A small class-conditioned image flow-matching model, trained from scratch: activation gelu.
Rows from block 4 of a small class-conditioned image flow-matching model, named by matrix and row number. Rows with one number belong to one neuron. Each number is 128 + 32 x the weight over its row's rms, rounded and kept within 0 to 255. All counts start at 0. Numbers have three digits each.
After each neuron's rows are labels from the 100 images, of 14976 (inputs lightly noised), where the neuron reaches its highest value: "colour at peak" is the nearest of a few named colours to the mean colour under the peak. Only what is clearly more common there than usual is listed. The data: photos of arthropod specimens (BIOSCAN-5M).
# fc1: MLP up (model.blocks.4.mlp.fc1.weight, 768x384), inputs 330-383
# fc2: MLP down (model.blocks.4.mlp.fc2.weight, 384x768, transposed), outputs 330-383

fc1.130:125129124153172159189212125116087072110060153124105124166155183154123145211123153113145110128128125116138118156123159182139154121088131122188121165137100159082141
fc2.130:141154115123091102144179145158136182136129130095134103076097200135165156117166022115127121107151113119166120202127191137155089141157162139093127111130136133119106
colour at peak: pink

fc1.452:107177156125120131081158147147123141093167176085106174123126153141172155131170128121101080123091163147099114152151159136127123193202162177139081088155115146121129
fc2.452:125123187107043065069070090117141147146124153114112114190107143132151125098164125074142171167126111141151096149141098140176126089160162153069098143149145081098085
colour at peak: pink

fc1.615:085106120106162144166135103125068170174122158081135124143148156151116113133102134083145124097084113182134146068132133182162092144123099099122145137148098098084106
fc2.615:096114128068139175155143172123062145120116127044136136173138140161171073134100164066130161125138130159124143064084136142156073177136111086080095167112090103100063
colour at peak: pink

fc1.411:091108148146123109161163153099146198179107131138195104145118102179145076117177158138164094148117125152114084103169111114136118077130123065163109061133094135175110
fc2.411:110097147143144090209140136097086127106151082127157123107161122127171152102151147122139145124104132139113137145091072145110124135114121103109136098133109092181110
colour at peak: brown

fc1.248:111081117182118065107149103153120117157145103121143158133142115084125125151105088157098111141149116133192189154103184148113091098160215129101130126186170137052135
fc2.248:146131081126142171147111056151126135124165145141117101144138104194119122158100158099204116091135127138097099111106111117173162182115027162148106204098082129171128
colour at peak: brown

fc1.469:129128114099098120089134061170068128151155140151180083116122170063159148131079118097171098082095135157126117113099110131119133096094146141126189155148147102124129
fc2.469:085099121146178141178059142168145151091133091132110128170134194195139139137157152131051129105111165108077168156135097089118157146116120080137060112160146116102141
colour at peak: grey

fc1.95:099084122044109067129102133147123128137123186086132155074143047118098152135115140176081134135133135150149144151098123150116087133118137083110183159162159146086165
fc2.95:078124100081164101117132161131106080085121079138108149110147135066119135128125165128129119130111134102095129171125147121127131114120149132131076123163080148161067
colour at peak: pink

fc1.708:093129159119087114212183122167082134146133155121111154088166141197063132113146117121104160124146187152064184098142107139175126117203144159114135043069100148176125
fc2.708:077139024174095133061150168096171099147082106062103124172156135075130141140116108130088148150100124118157097100155190131095160139038129184130125154164151068098112
colour at peak: grey

fc1.449:103126149140099189103118086132148118156148118098181126100138075116094127131063105157126112093195098132124175139091143141122137085197162131086149149095118128124189
fc2.449:110125169108118124076160120153162207133124143124139176137118147071111163132126116121116119116131118161146126058011156095153111083135176123088135168141155177098128
colour at peak: pink

fc1.735:105174098144189112084185104109149152167110157105068139094114178077130115105140135094128109146147160154145115123124152135074123182137119125155132071148056102169147
fc2.735:112147156123072169142122130072134139111086147115132100131169154132130109135139065154153142116127132138132156123136149166102128118095101091070184120185207166108097
colour at peak: grey

fc1.83:074135125142110106105131050084171152114184115120175158099175094116121082118115072146145088157121139144129139113144130091065177157165163168137099124137209116221116
fc2.83:116193145169112143136149041096160121140161057107206145127196106112183098106131113104122095154131146149144137151163102186122178121144182127123087132154184131180118
colour at peak: grey

fc1.256:167145129136097128136124102141117087184170149083165129078112112085163147138126126124161118149054141099184156208109139079085146132141131111115130118166168164121085
fc2.256:065125156074133147117074155157169157067124143076149153119133156177171087151107147090126146164135084069164135084093144184126141149165129128139194152161074153175142
colour at peak: pink

fc1.487:146169164166073143111110138138133126146146115121153145156101128194132195141087094125161085152117128113161075050102105185130143092129164070149065093137146171125139
fc2.487:129157103106140120082145103116177142107135143176107172125107168076130095099208099147121107080150145116086180161150140067154164115103099192121149115146122165193134
colour at peak: brown; grey

fc1.551:139137100063100131128169135134166161093095130123137194152136083211104132128120069108100136138157109136114121181166132141079133151158120100089087088147104171106136
fc2.551:130063160136135127116151160140089113160134110144111094095144151185088063137078124117083134140126181120054149153088093127107129116173096168110089111180141134103114
colour at peak: grey

fc1.434:181137113136134185061148081077153170133112163126141168119182144157163155037152082128085052098090105081070137118117135141116118098160122137114115149163156106126132
fc2.434:123172132127107156095094116111148117075183098104138133108166179165115072109173090074106108132078149138181130117071099142120141136178186139166167114158118111082116
colour at peak: white

fc1.591:201138124125181119116100184135078118117105090096129096205098153144056131100095122150080074142190132139116141129104116093110150138197146143105152086207129161143122
fc2.591:096121157145135113086109113125109132075151120104131100102101139111106135188122174091142101109126108147121125143155105234144147123088105106144138117131129125108117
colour at peak: white

fc1.142:130152123125171124130144184101160110125180161049127122107156130126118130141140100143186081154117165123192111069080189145096148135202147147084199059114149089133171
fc2.142:074117053065180089156146132102104092116112146067107141159136109111125134134100103114154142120153175135069084090092135149096132142148148169107161091118120063078145
colour at peak: brown

fc1.155:132081159126136124084133160115120151107120107175163106161169144154206052083110083138119148198108172097098103093161117129120132098155098136105181069108149137101164
fc2.155:106120140111116147123131120092115176109120089152155119147140126141152101098093076164148153170133191110100114161170118144099106101147073054114165084140135124161083
colour at peak: brown

fc1.604:109169143137168150129142085151145130201135146144106153181077178152156087110109134156176095139158106177194119174159096107127158169079134137180099145167129162106121
fc2.604:125052102148093152139159161110080127167196144083128130139129072143118139088099098118072161131140142090078112149103122152162123106100093135156129106057055063116138
colour at peak: grey

fc1.192:105159167174153133126128150080129112180103075133174147091163133142091118109170125161085173156115137118160101128047100122143078145196166116137063161165093078122123
fc2.192:099095123114152141137131125100158156147097089116159154103145095171111178130163085138108119155093104103155128084113108101152084110178146085174089114151183097147118
colour at peak: brown; grey

fc1.727:084123150114086132109079122112138165122143160123124098088196128116105122129130139109144176116066106145128130205124084114159135181186095158085155096156110192157132
fc2.727:053120184132118149079122091141170138064117175156118085112149054142120151099115087163133136088118067132161107155173135095132163119185106116157106115141087148142125
colour at peak: brown

fc1.660:142127109190070123117113126151124123155141126083165117152114130125064096101147157120124107154148191196126157153166148099155168097123176138117128154075155133101043
fc2.660:067167102127173103105136147111111123138087212125148130164127150073174137149111102126174085146116129121156168148109133140150106090087092102133115166153166173099162
colour at peak: grey

fc1.24:111122109161134132156180161094155094111156128116137138071164127072139157152122075137164094142125104087080096173168149168133092098111153061122128178153161146094141
fc2.24:121170111085155182181149118116120152142072143135147132116140154150150139142139125072145078135119098071185119105138179100146135160126143086095128170093088136089139
colour at peak: pink

fc1.407:123121120136102149091137135176089102083090123107161124107165123103178110153096119115127119127159087150091145162106137156137117123104151092089125104139073128193120
fc2.407:116100101149134133118101100102158103107135142184152089181063123066157097193138084097104149118081082158129088111154137136067158155185210149113087148116129111128135
colour at peak: grey

fc1.614:110096132128062150119067126119056168105100092151216125111147158051138117142158079135112168194166106067151124097074141119126139120166121114114143123104113099113142
fc2.614:120100122149000127078116118139176176065076115081075091144136161141171135153184128132089134125081142153173106091145164124164172100148138223143120099088081147100112
colour at peak: white

fc1.325:123134123080099095127102088147068124092156136123124023097091140142123071101132124129084125064130161117133106073083126102137137102128157074104179109093082066093079
fc2.325:114112151159120174113153198134097102152097107061160069152127108081125140149134133086166131168112114161092202103132136148112139149143128136100094199135186083149175
colour at peak: grey

fc1.63:088123109157138103124170123174077079195157108129066149141191113128077171144120117145136126127136176067139110108149082188142109136118148095192159139154160117179138
fc2.63:143097110117212105124119100075137140192159110139092133102128130153120089189154198095101154164123132128131156096129107099179141152115099111144131149122130176144110
colour at peak: pink

fc1.383:119165194188131110148209123147158113149124114152134067151143135151146171149127098144105141150191034126073160104150114133152140137170122127140061128152189123047202
fc2.383:096124139129169148138153117163124076168148106153123086110105072169124136135138132173134154124162132162075109110157124093122090119156116118104116081190175143095172
colour at peak: pink

fc1.421:117105150134101140090067072088138108113111122150173093138137174140159115093125193155142127140088127104172126153145088152175168128060154145071122132082095148185107
fc2.421:116092126107164146123131137124097089174100093165121133132185153116083165095130106122159139136186160182096111144158100097168130121081170090169165123077134091108122
colour at peak: grey

fc1.689:136151080119182105132124106067154123131124099161163121114197104103111136112092086085124093118101134107159125145124184155157133146145136066146129105070103112119090
fc2.689:155089145072090046116115146113115113030193100124171156085109131081101136118144136104085255082166118116165084117149085127090161087082175062091142149145149157145115
colour at peak: grey; brown

fc1.49:083130091135104131144130167126152091120101155135164085135106152107126134098151194164131152136132120171192147103134133169136167072126073131147113136136134129132122
fc2.49:116081112146144141183155092127084128102101163109132085114145164095095081117185142173140145131141086148119131085166200111105174110161152130106137154156130153160122
colour at peak: brown

fc1.690:119125159129120164076107099130124144214138122197140141120108201164091087071086152105154168119123150133079172104135118104144098144129108169088133128105150156110215
fc2.690:095135093100104101167123118181132128099107144079100158148122115113120105197096126152122140144150090130153127131123121145073121144157118160181177134105081094144114
colour at peak: grey

fc1.438:127116120134176134126108145138091125118128096117113103173034124123170123119126153109204072172134153170158153154135163089162107117090092123090108097073154115098097
fc2.438:164081112160136130133093152107134090130177126160164129129111117132170126094122077094118104052082064197111128139143065156123102148181181159214124067153119108108205
colour at peak: grey

fc1.100:129138147116156144133041097128147135123146133159169086121105101136126061127147171141144089078075134055076156134144130121094126113166136125102091162124116112150114
fc2.100:145131127132165103107120205148133085092118105184119105077047122125144180061179178103168138162085159130121082126140165094109118195172097107161087098141202131135074
colour at peak: pink

fc1.678:145170102158162128134102100141123161142102150115095117099093128155139164157127198147162188178146126168168178103097193116145108151090148077076159055070147142089135
fc2.678:162124163159189155206099131153113127123139122137140154144115114165133119141133131082120135119148139149081122142098142131140130048127100130171131144118115147137095
colour at peak: grey; brown

fc1.310:100070157142111063156135125134138148097152201125143157072100161156103105063125162131200110162166109209114136172124104122134065130119107142119123064117092094148140
fc2.310:102129114099171124139090139083112166134116138113121141156097039106167134083118122087200108118111157134082137094081112145129132108086126149152133134047134126146187
colour at peak: white

fc1.482:097117112104085148121137141133136099098150104060104146151123113091108132184114161115096162131147095151107100146165148137112121150144077087122133161116164093095136
fc2.482:119086096119143151178148089158123121146131195115039139119112074155112151113111172080171143143110088110180084201175112102112110126129181089174151119115096129127131
colour at peak: grey

fc1.485:085172149176156115134128168118127168152107164116116131100194096074144106098116197103076188156122112111137104155158141134154051124135100163084129116180173135097166
fc2.485:141141160156092138139101121094130101104158101120102144148110122117129083160128133161099171150187100146094132180083103131083160110142161160088106167153107057081141
colour at peak: brown

fc1.332:145142118136110139179144083120069168151122130086139139181132164114046151100094191136157134134095189078065112166166116090087069136113153113114137161205093156174146
fc2.332:136172091098123242135162140149124133115142113120141143110083151099136151123154106129162080139141081142187096090150132159078072131117152126156135117120108150111106
colour at peak: brown

fc1.641:136110215115120126173131184128108082109148089085101074154077125126120121189100044068147126163143127123148149145101076134122143106129166140202201153150101149097159
fc2.641:113158150109123107151146153121173127059059080093097156146083136137126069142115068097142064112157150140177096120107123080124146124112095137169162158133159162152115
colour at peak: white

fc1.532:116141161165068113148149104110124126183108094071139133149134129052121151144138156130161148148156130090124139123091109133105113147146169087106179171136100177123136
fc2.532:073194046147098128123126172174107108163112136121147100146163129154118173102152081131152097191067135119151154137164119149156111150135172144136134125168196159196102
colour at peak: pink

fc1.371:159120100155084160170148137180098136118135114167116133154109064098157090107186134087072092165114113044148142074144108138086107140102126104131156136119069116134183
fc2.371:094138139118132133083139141130134163120127200129082152127131164120166104141116066177185160083126154196119079116099141117133115111153140143149110137134169116135097
colour at peak: white

fc1.721:132105167109191118117156189066109111140125178128144154150167105152133157154081122176088120110133074125204086128142101143147149074116126085091153152060192141089144
fc2.721:061108099105134145127130097093171148166122135146092117104167134182160147129126179172083136160106140084105129131128139160095143159185123178104092109129122120175086
colour at peak: pink

fc1.518:128137092123099102084084117119142075126155082138071153168070113090144083157118076147129090109155121133106125121130124154167103094105096085122077115105197149142140
fc2.518:085087111127112169142091115122139135111093111112115138139133139111117141060142161144165122177129184107135179148157153154118128125112159128183158120143074072066155
colour at peak: grey

fc1.236:118097115093165184117155101093145090138083118115104070112160120152143147123124145126127123167095144105155096186126120100094151122105132063189086121123113142114165
fc2.236:097104157134114121092106118161130157136113106159099105134063093160121141118149140136156106172158118108121124083172130117106141087136086144074153090145103111142088
colour at peak: pink

fc1.68:106157115070110115108143149179126111085106130130126162102118144153112103178052170145141089163170142106120142132112119099163148157117150127155147112133135168121141
fc2.68:157105102137168156175147064144164152086171128166133180116191152141217105141137124157120136144131108156157127096137121146097088126099163064082119174110122133074095
colour at peak: white

fc1.60:092121135134152141108108213107140098097144135148167077133147157029112101163110153144157104180144118125219176135131113129167087105111090109068146147069134176160164
fc2.60:149077116131159132102173153109103131121173085148115154176129126137145168123079146107150101117213136135095061092140118160096138113118114206136130149136114159113106
colour at peak: grey

fc1.345:173180120158123138182167097057131097104071189094185129124155088142132101196119140125149081156091140069120161096126139097145190146123089135091202116111128101130101
fc2.345:103132134095108200141148148080169080213147133131098107043126126127107151172109133103168052089097162157150088131101080100083145102081155137127107134144076142125096
colour at peak: white

fc1.610:112126116172095186099139122118128177145123115128104161136124112125105138151113173122149084122096164126095105138140120121137102181108138127146131129142122104117164
fc2.610:134119184166165120104150130117152140148121119198111097111125079138130127173176135121143123118175220154176112110070133077082110169120204081142143134145168162166148
colour at peak: grey

fc1.622:097138098168118131179161123112128146130134165211136122172151125154144108122103144110128121134167094127094124142104116125121113126140134145120133156139111153115132
fc2.622:171081091142172127076129114129123146104168107169162120102118140164106138064177070133161120133059140131121106139208124125106159144130113150161103123127123119131081
colour at peak: grey

fc1.401:145162120194131127094087076143172098127120177111109110162129115100114159130117086128131114094118121201199091121130114177128134153103132178085154096143167128117099
fc2.401:144116103148156140096170184175137067083087133124168137061133145137162162175141134114127101057075134098101103126136142110133113134178158133122145143172097128144134
colour at peak: grey

fc1.646:144119118147116193166094143161097160112146113113187173142102084130123136077110134217071154155090128091176187159097171097103151122148114123090097167141140164141133
fc2.646:119163154102114056064188113097119122129098104165141113123169149131168172110189128136128164129165126129155153152119130111125119166148165136174137094097147137130136
colour at peak: pink

fc1.497:092125134125078113158125162111097094111117131123105071200149092090087125089127143120139141121134107170144155086160113167124090115105139165125112115161136144101107
fc2.497:132141151092137073150124107147075100137139090136130090149154157138063132121069146139095149102062105124140094156128114159147136163150125133110176182163139116096126
colour at peak: brown

fc1.174:125075120110074104130124160107148149104140091164135164169154071129112103169113083123142155039102108135137107080131122084078154145116099110159131160130147119069099
fc2.174:171041171172177092178149085126124081106145135159160127217102114139157127127120084129138143095141111076083126126130108147125182091124155181121096113093156141109144
colour at peak: grey

fc1.402:101141143100111110180134152126114133149143139140103133180101118114170145154079094063146139170150103180130144110096123110157107161131123120171163089058102075128133
fc2.402:125108116093167123172222104126114109127174144155115112081134162127118170125122140115078172171114109084134119117134158113127114110120082132138150156148146100125102
colour at peak: grey

fc1.687:121139145102138147091140137109127183118087102114082175171115130118105133160161137107103164154122169128114153131172111129165136174168111069149097167062107074110086
fc2.687:127142178104131111130110121146131122180125153199091185118152101152151146172084138126113112124197090171087131140173151126144116139087174084114155148093107152142122
colour at peak: pink

fc1.445:106141071165148111111153109128112092146089138111162172071112180128194170122139204164123103094174122123083116211120099113146139103129140112077148144116103130125063
fc2.445:128161126092179138121078145177081160156105130156163120144127108129128145098130233136109136096144170170184172137081098105118084099126096134124156164124160164132092
colour at peak: brown; grey

fc1.288:113135143140131178170130144140107119160209165140083145132093111118134117131153196139108097107083141147101207112127136081132134168180077090109120121107140125157118
fc2.288:113102180129150151147104128122137115134154152181047137111094120119149131140135207187144115109117111140110167055120146130112131172180071100082124141115126098121165
colour at peak: brown

fc1.333:117107113081141152086157109126131189136057157105113159148175109126125125125087159118111122149076163024197130091131128083175127126101085142129070151148172175098163
fc2.333:153093105128121102146164142131126103158058091126132161146127171059085109145115136101158110160133126073132107052135117113136112166097182140203094158147182160121184
colour at peak: brown

fc1.561:076148158157133132133115095094135161108096090127123181122098167109073164146103181088120114114146098145150153131175084092134067164137110085131196091121133086084108
fc2.561:160141173114147150114127097112108158184057125140129152172156142174139125106131126121151155136102137117114161084094123101091072153171121094136174174136098089158111
colour at peak: pink

fc1.692:156095165129155117100131122204146139097146181123150130146097116082183109138068114094169150107181137157168103101136107163136102124104107165098112177145166144089143
fc2.692:149151097118209152146096099130155146171152143093135139167087126157130174148149122142131186150099144140130095090126102118115118131083157117096103121089185103093174
colour at peak: white

fc1.278:134096164119153096128106099102087103196179106141109163138182135113126156079115118160111055129098128108138111091111100092101112169092089108126161181102113111118095
fc2.278:117145116129162175074154150165149164097122110120102092117117081111170095191066123108120091134157100111135136174150156168126148122109126179161147132204130117117189
colour at peak: grey

fc1.505:109105133098127154080178187114102108123101097136135073140168133112081088151115062170121135108115131182153145162118050119186066152122168129134136095141083129143111
fc2.505:170082125116174142136152142137157138155109105103161106127114122115129130178124152190087111084049130174092174186128098119080109101160111128092121100201118074180107
colour at peak: white

fc1.176:140109103121104176140103150113170108081129105157125119107087141165090112083123082133105093075043112188175134126094119135141125097137111115069097148129126203123127
fc2.176:124086159142180105131114159209135057123152158105148122100162120125113154147100142158115122129163127126165120157081136101119123118129127162135161171068080113126127
colour at peak: white

fc1.53:115056124082194166121073111077130096144110122157148097137045148152126109099121167141147134136154089139146092128141142180181203184174159106134123115117165161140089
fc2.53:119098083181146160119185090148188106151145097130163150115121082115100132055082101115119178165133103192138166169152124180174136159144152098147092189137170141080096
colour at peak: brown

fc1.479:089145103153095157125106096146176118140090116121084111136132102148130119090119201096101132127113123095118173148145094107166123163072148176159178164144120173108104
fc2.479:110095161152048173138094100110111103136096077130074110121158122133101118147070153084119144108151109110121147183116118092178098125108134107120115180183120105137131
colour at peak: grey

fc1.704:105082183041135182173095098151129097169162137153157091129083152107135143104112092080165111088081146175118078146135188144142165183140119137077142167101164104119143
fc2.704:123129096121160173156142103118105215165091149152113197146153138112146155087125173147122167118139172181119172107161101081107104127143149126117117147159107157115155
colour at peak: grey

fc1.115:160116101114197105124142069090063088142093102188132070104120133197152140129128125106074141149126091114133131113146075129142112111175135131163097114173111178153118
fc2.115:136116080126162100149158141064168178117183106144128115132170111111178127065138082160113114179146131136090162073176174151135079099078179141136176075146150170132128
colour at peak: white

fc1.629:117135151164183095158109152109108103117203144119175152100127100066114130106105065185149102135118158155157078079127112091120177146130146142165146131080071131099085
fc2.629:098150090176143131115144113123148129121159115132137124119091145168168162133146094090154137091118130085150146109142182140104127159190075183156212111203177118185138
colour at peak: grey

fc1.151:099163109086150141127149104141162081143136108071101170113160100156139121142149137067149130153121100129179082076150115124060113104180152090200093142167115121119137
fc2.151:195094096167160130156116149122108118159088154119198144152147116121120117069127080138189165150165051186155116124138186090070102183162119148046114175093139140112145
colour at peak: grey

fc1.286:152175125089130130148145098115129138142106139146132074087146169132100156190125120117139106142043102093167125109204158132134095111168093193174054074134133120096124
fc2.286:102104117096128178174119149123113116105119100126111102123121155104116146123119187115152150173169086161141122139131157113113124089110157153140170169125120092101132
colour at peak: white

fc1.356:193166128194114138136111128061113109089164173137131117127103094128143083133095126117090091126168133077213160115083085130124179174184151060120142092128107110117129
fc2.356:150134135149132160150130128177087125087171074098091102092156126079085182112102113120131168132142158078101084142174123137101106096087070139120148110204134217129113
colour at peak: pink

fc1.237:113101182149157130112159130085178169141109089062139133137114138095149151151088121153122090113166134183172139160139101044130058103128127134181105138119086108142127
fc2.237:181109127121170116060169120161089134129082168106200105120065156103149121156128073140085029127128168075160149168101122110112139100156093097144110156176130097149129
colour at peak: white

fc1.725:153146090098132176118094135093072126128107174177139133081072106086090166145135078145128076105094137173173096130127176137142163101079165135120144124068119089131120
fc2.725:149098126135132101165092129125051095070100170141134113116120096111042133141144087173112114101084169181150109068134121123144112085088106122158170108080120110135149
colour at peak: brown; grey

fc1.613:105094153078117172157130109080173172135097108157200140130122129144179144115121125094142158099087138090121141100148131134207140093150138157154146189107172128115082
fc2.613:075100146133128136109097131166166095101156093105128136141144168103139110094113113065130103153097166138141082107090069169154174152142163131154137156136099114115150
colour at peak: white

fc1.228:139106147127127093143133138081099183187129134161118128053099118118127138166125075084084126179145192114116100166112128130165114129125118137123153081147163131105143
fc2.228:104172101106098136162134103112124152095176076163113148161157073154076101125135116181158137079081120120106103109133091087126176118126136135181097149111079094195057
colour at peak: grey

fc1.392:144075114093115137109108138139112140132144130122143158097162120088078153132060132177136099101150109153074095078104148127113093158138139115123134146122139098195096
fc2.392:107109105164124098107074136030098129108227154140115098156105148147187112107152171155103137156193162118105100163104129104124092198127153098090133142149122172151145
colour at peak: brown

fc1.676:171147124136121151135130148137170102145113131134187093133188117153170162094096113169152091106116136060122126125097132108109101154074110150156144174103148134106130
fc2.676:098163097137169164121144149120081065170121134168063092137127096120160171113149135110111157144152107120157135181142145183107124172155091155129127142198093135097110
colour at peak: pink

fc1.242:097142114110180156152104125136101113115132110129125089167128098156142184111074095098146148166147170091150198159139151204173133116141105140112089083116126137165116
fc2.242:176064165140160120139092166124165114162131120164138143122111171105120125126181145159131136072087081178076118120071108136076149160155086114129148127164070151099139
colour at peak: grey

fc1.369:140118177094157105127103157154118165154132105087111138079136204106099142157093094103095122121125155104091160158193146147117144194179147082171129130097172158133144
fc2.369:087105098113118091174123140118146132159171119132122164129104109076141094166139175115157161100126089059119153104135135088106132064138171104109082149149134171125107
colour at peak: pink

fc1.269:110144089142105103150148098111131083146136085165085154129108144115119176148171101059147102154110133139129157172133088145171136152111137160140174104124171108087105
fc2.269:133132138133152130087122144149119105057076128097159115161154110131148126096101096108165160090132119150125117152147068157171196167081095168136163098170114120131136
colour at peak: white

fc1.188:154160159149133084123116133132152215097099130122073175087118170104127161121125074069154108135148159137127082153159106074160132123159116140098058115128112097122066
fc2.188:151130157148127155063158131192165135156098110171131092107133124068112154167114072109067096149152121211151081159125125120092140161109167117117152096156154092119112
colour at peak: brown; grey

fc1.262:089131108096115141137157115134155139102095075196120129103161141133146099136081134153150121151125180179153092149094099126120078153181099138119148079146094124125063
fc2.262:090160159134086143133178078083156128124128102141145130134100074147074128170099096169197160141137123097144202134109144113097138108093162136112129098080181125077138
colour at peak: brown

fc1.697:093185116204075138138112182135113109076140089115057163094134151135102152084154106146169079139221170183174136126165091112043104132127130143118152099106167141108154
fc2.697:155138105084206085191134118129112173139109131040187128138121110068031107119136085186157102122125096129148136103146135103142112126098124108163186117112174108146112
colour at peak: grey; brown

fc1.254:101095130102126097121136146096086167090129163140131151161122180112046137101104082094144147125128091156196167114164056115129140180146134081123197157120099071180149
fc2.254:104112057162110112152148152128197131195143140121167140135033075139141154121099115137113099122125117146093078141124176108154146096065134115172106121115155137128107
colour at peak: pink

fc1.113:130086102105140092144094138149155105093139110109103134172110128060126096096120117146099132144116111158132109157124119131098131126092137186142119129129131147103126
fc2.113:139140119173114118083145131180145193141122112158126108087108117115096090162138120131132142094127065131135101127163106123107135076078135172090098152125129144149087
colour at peak: pink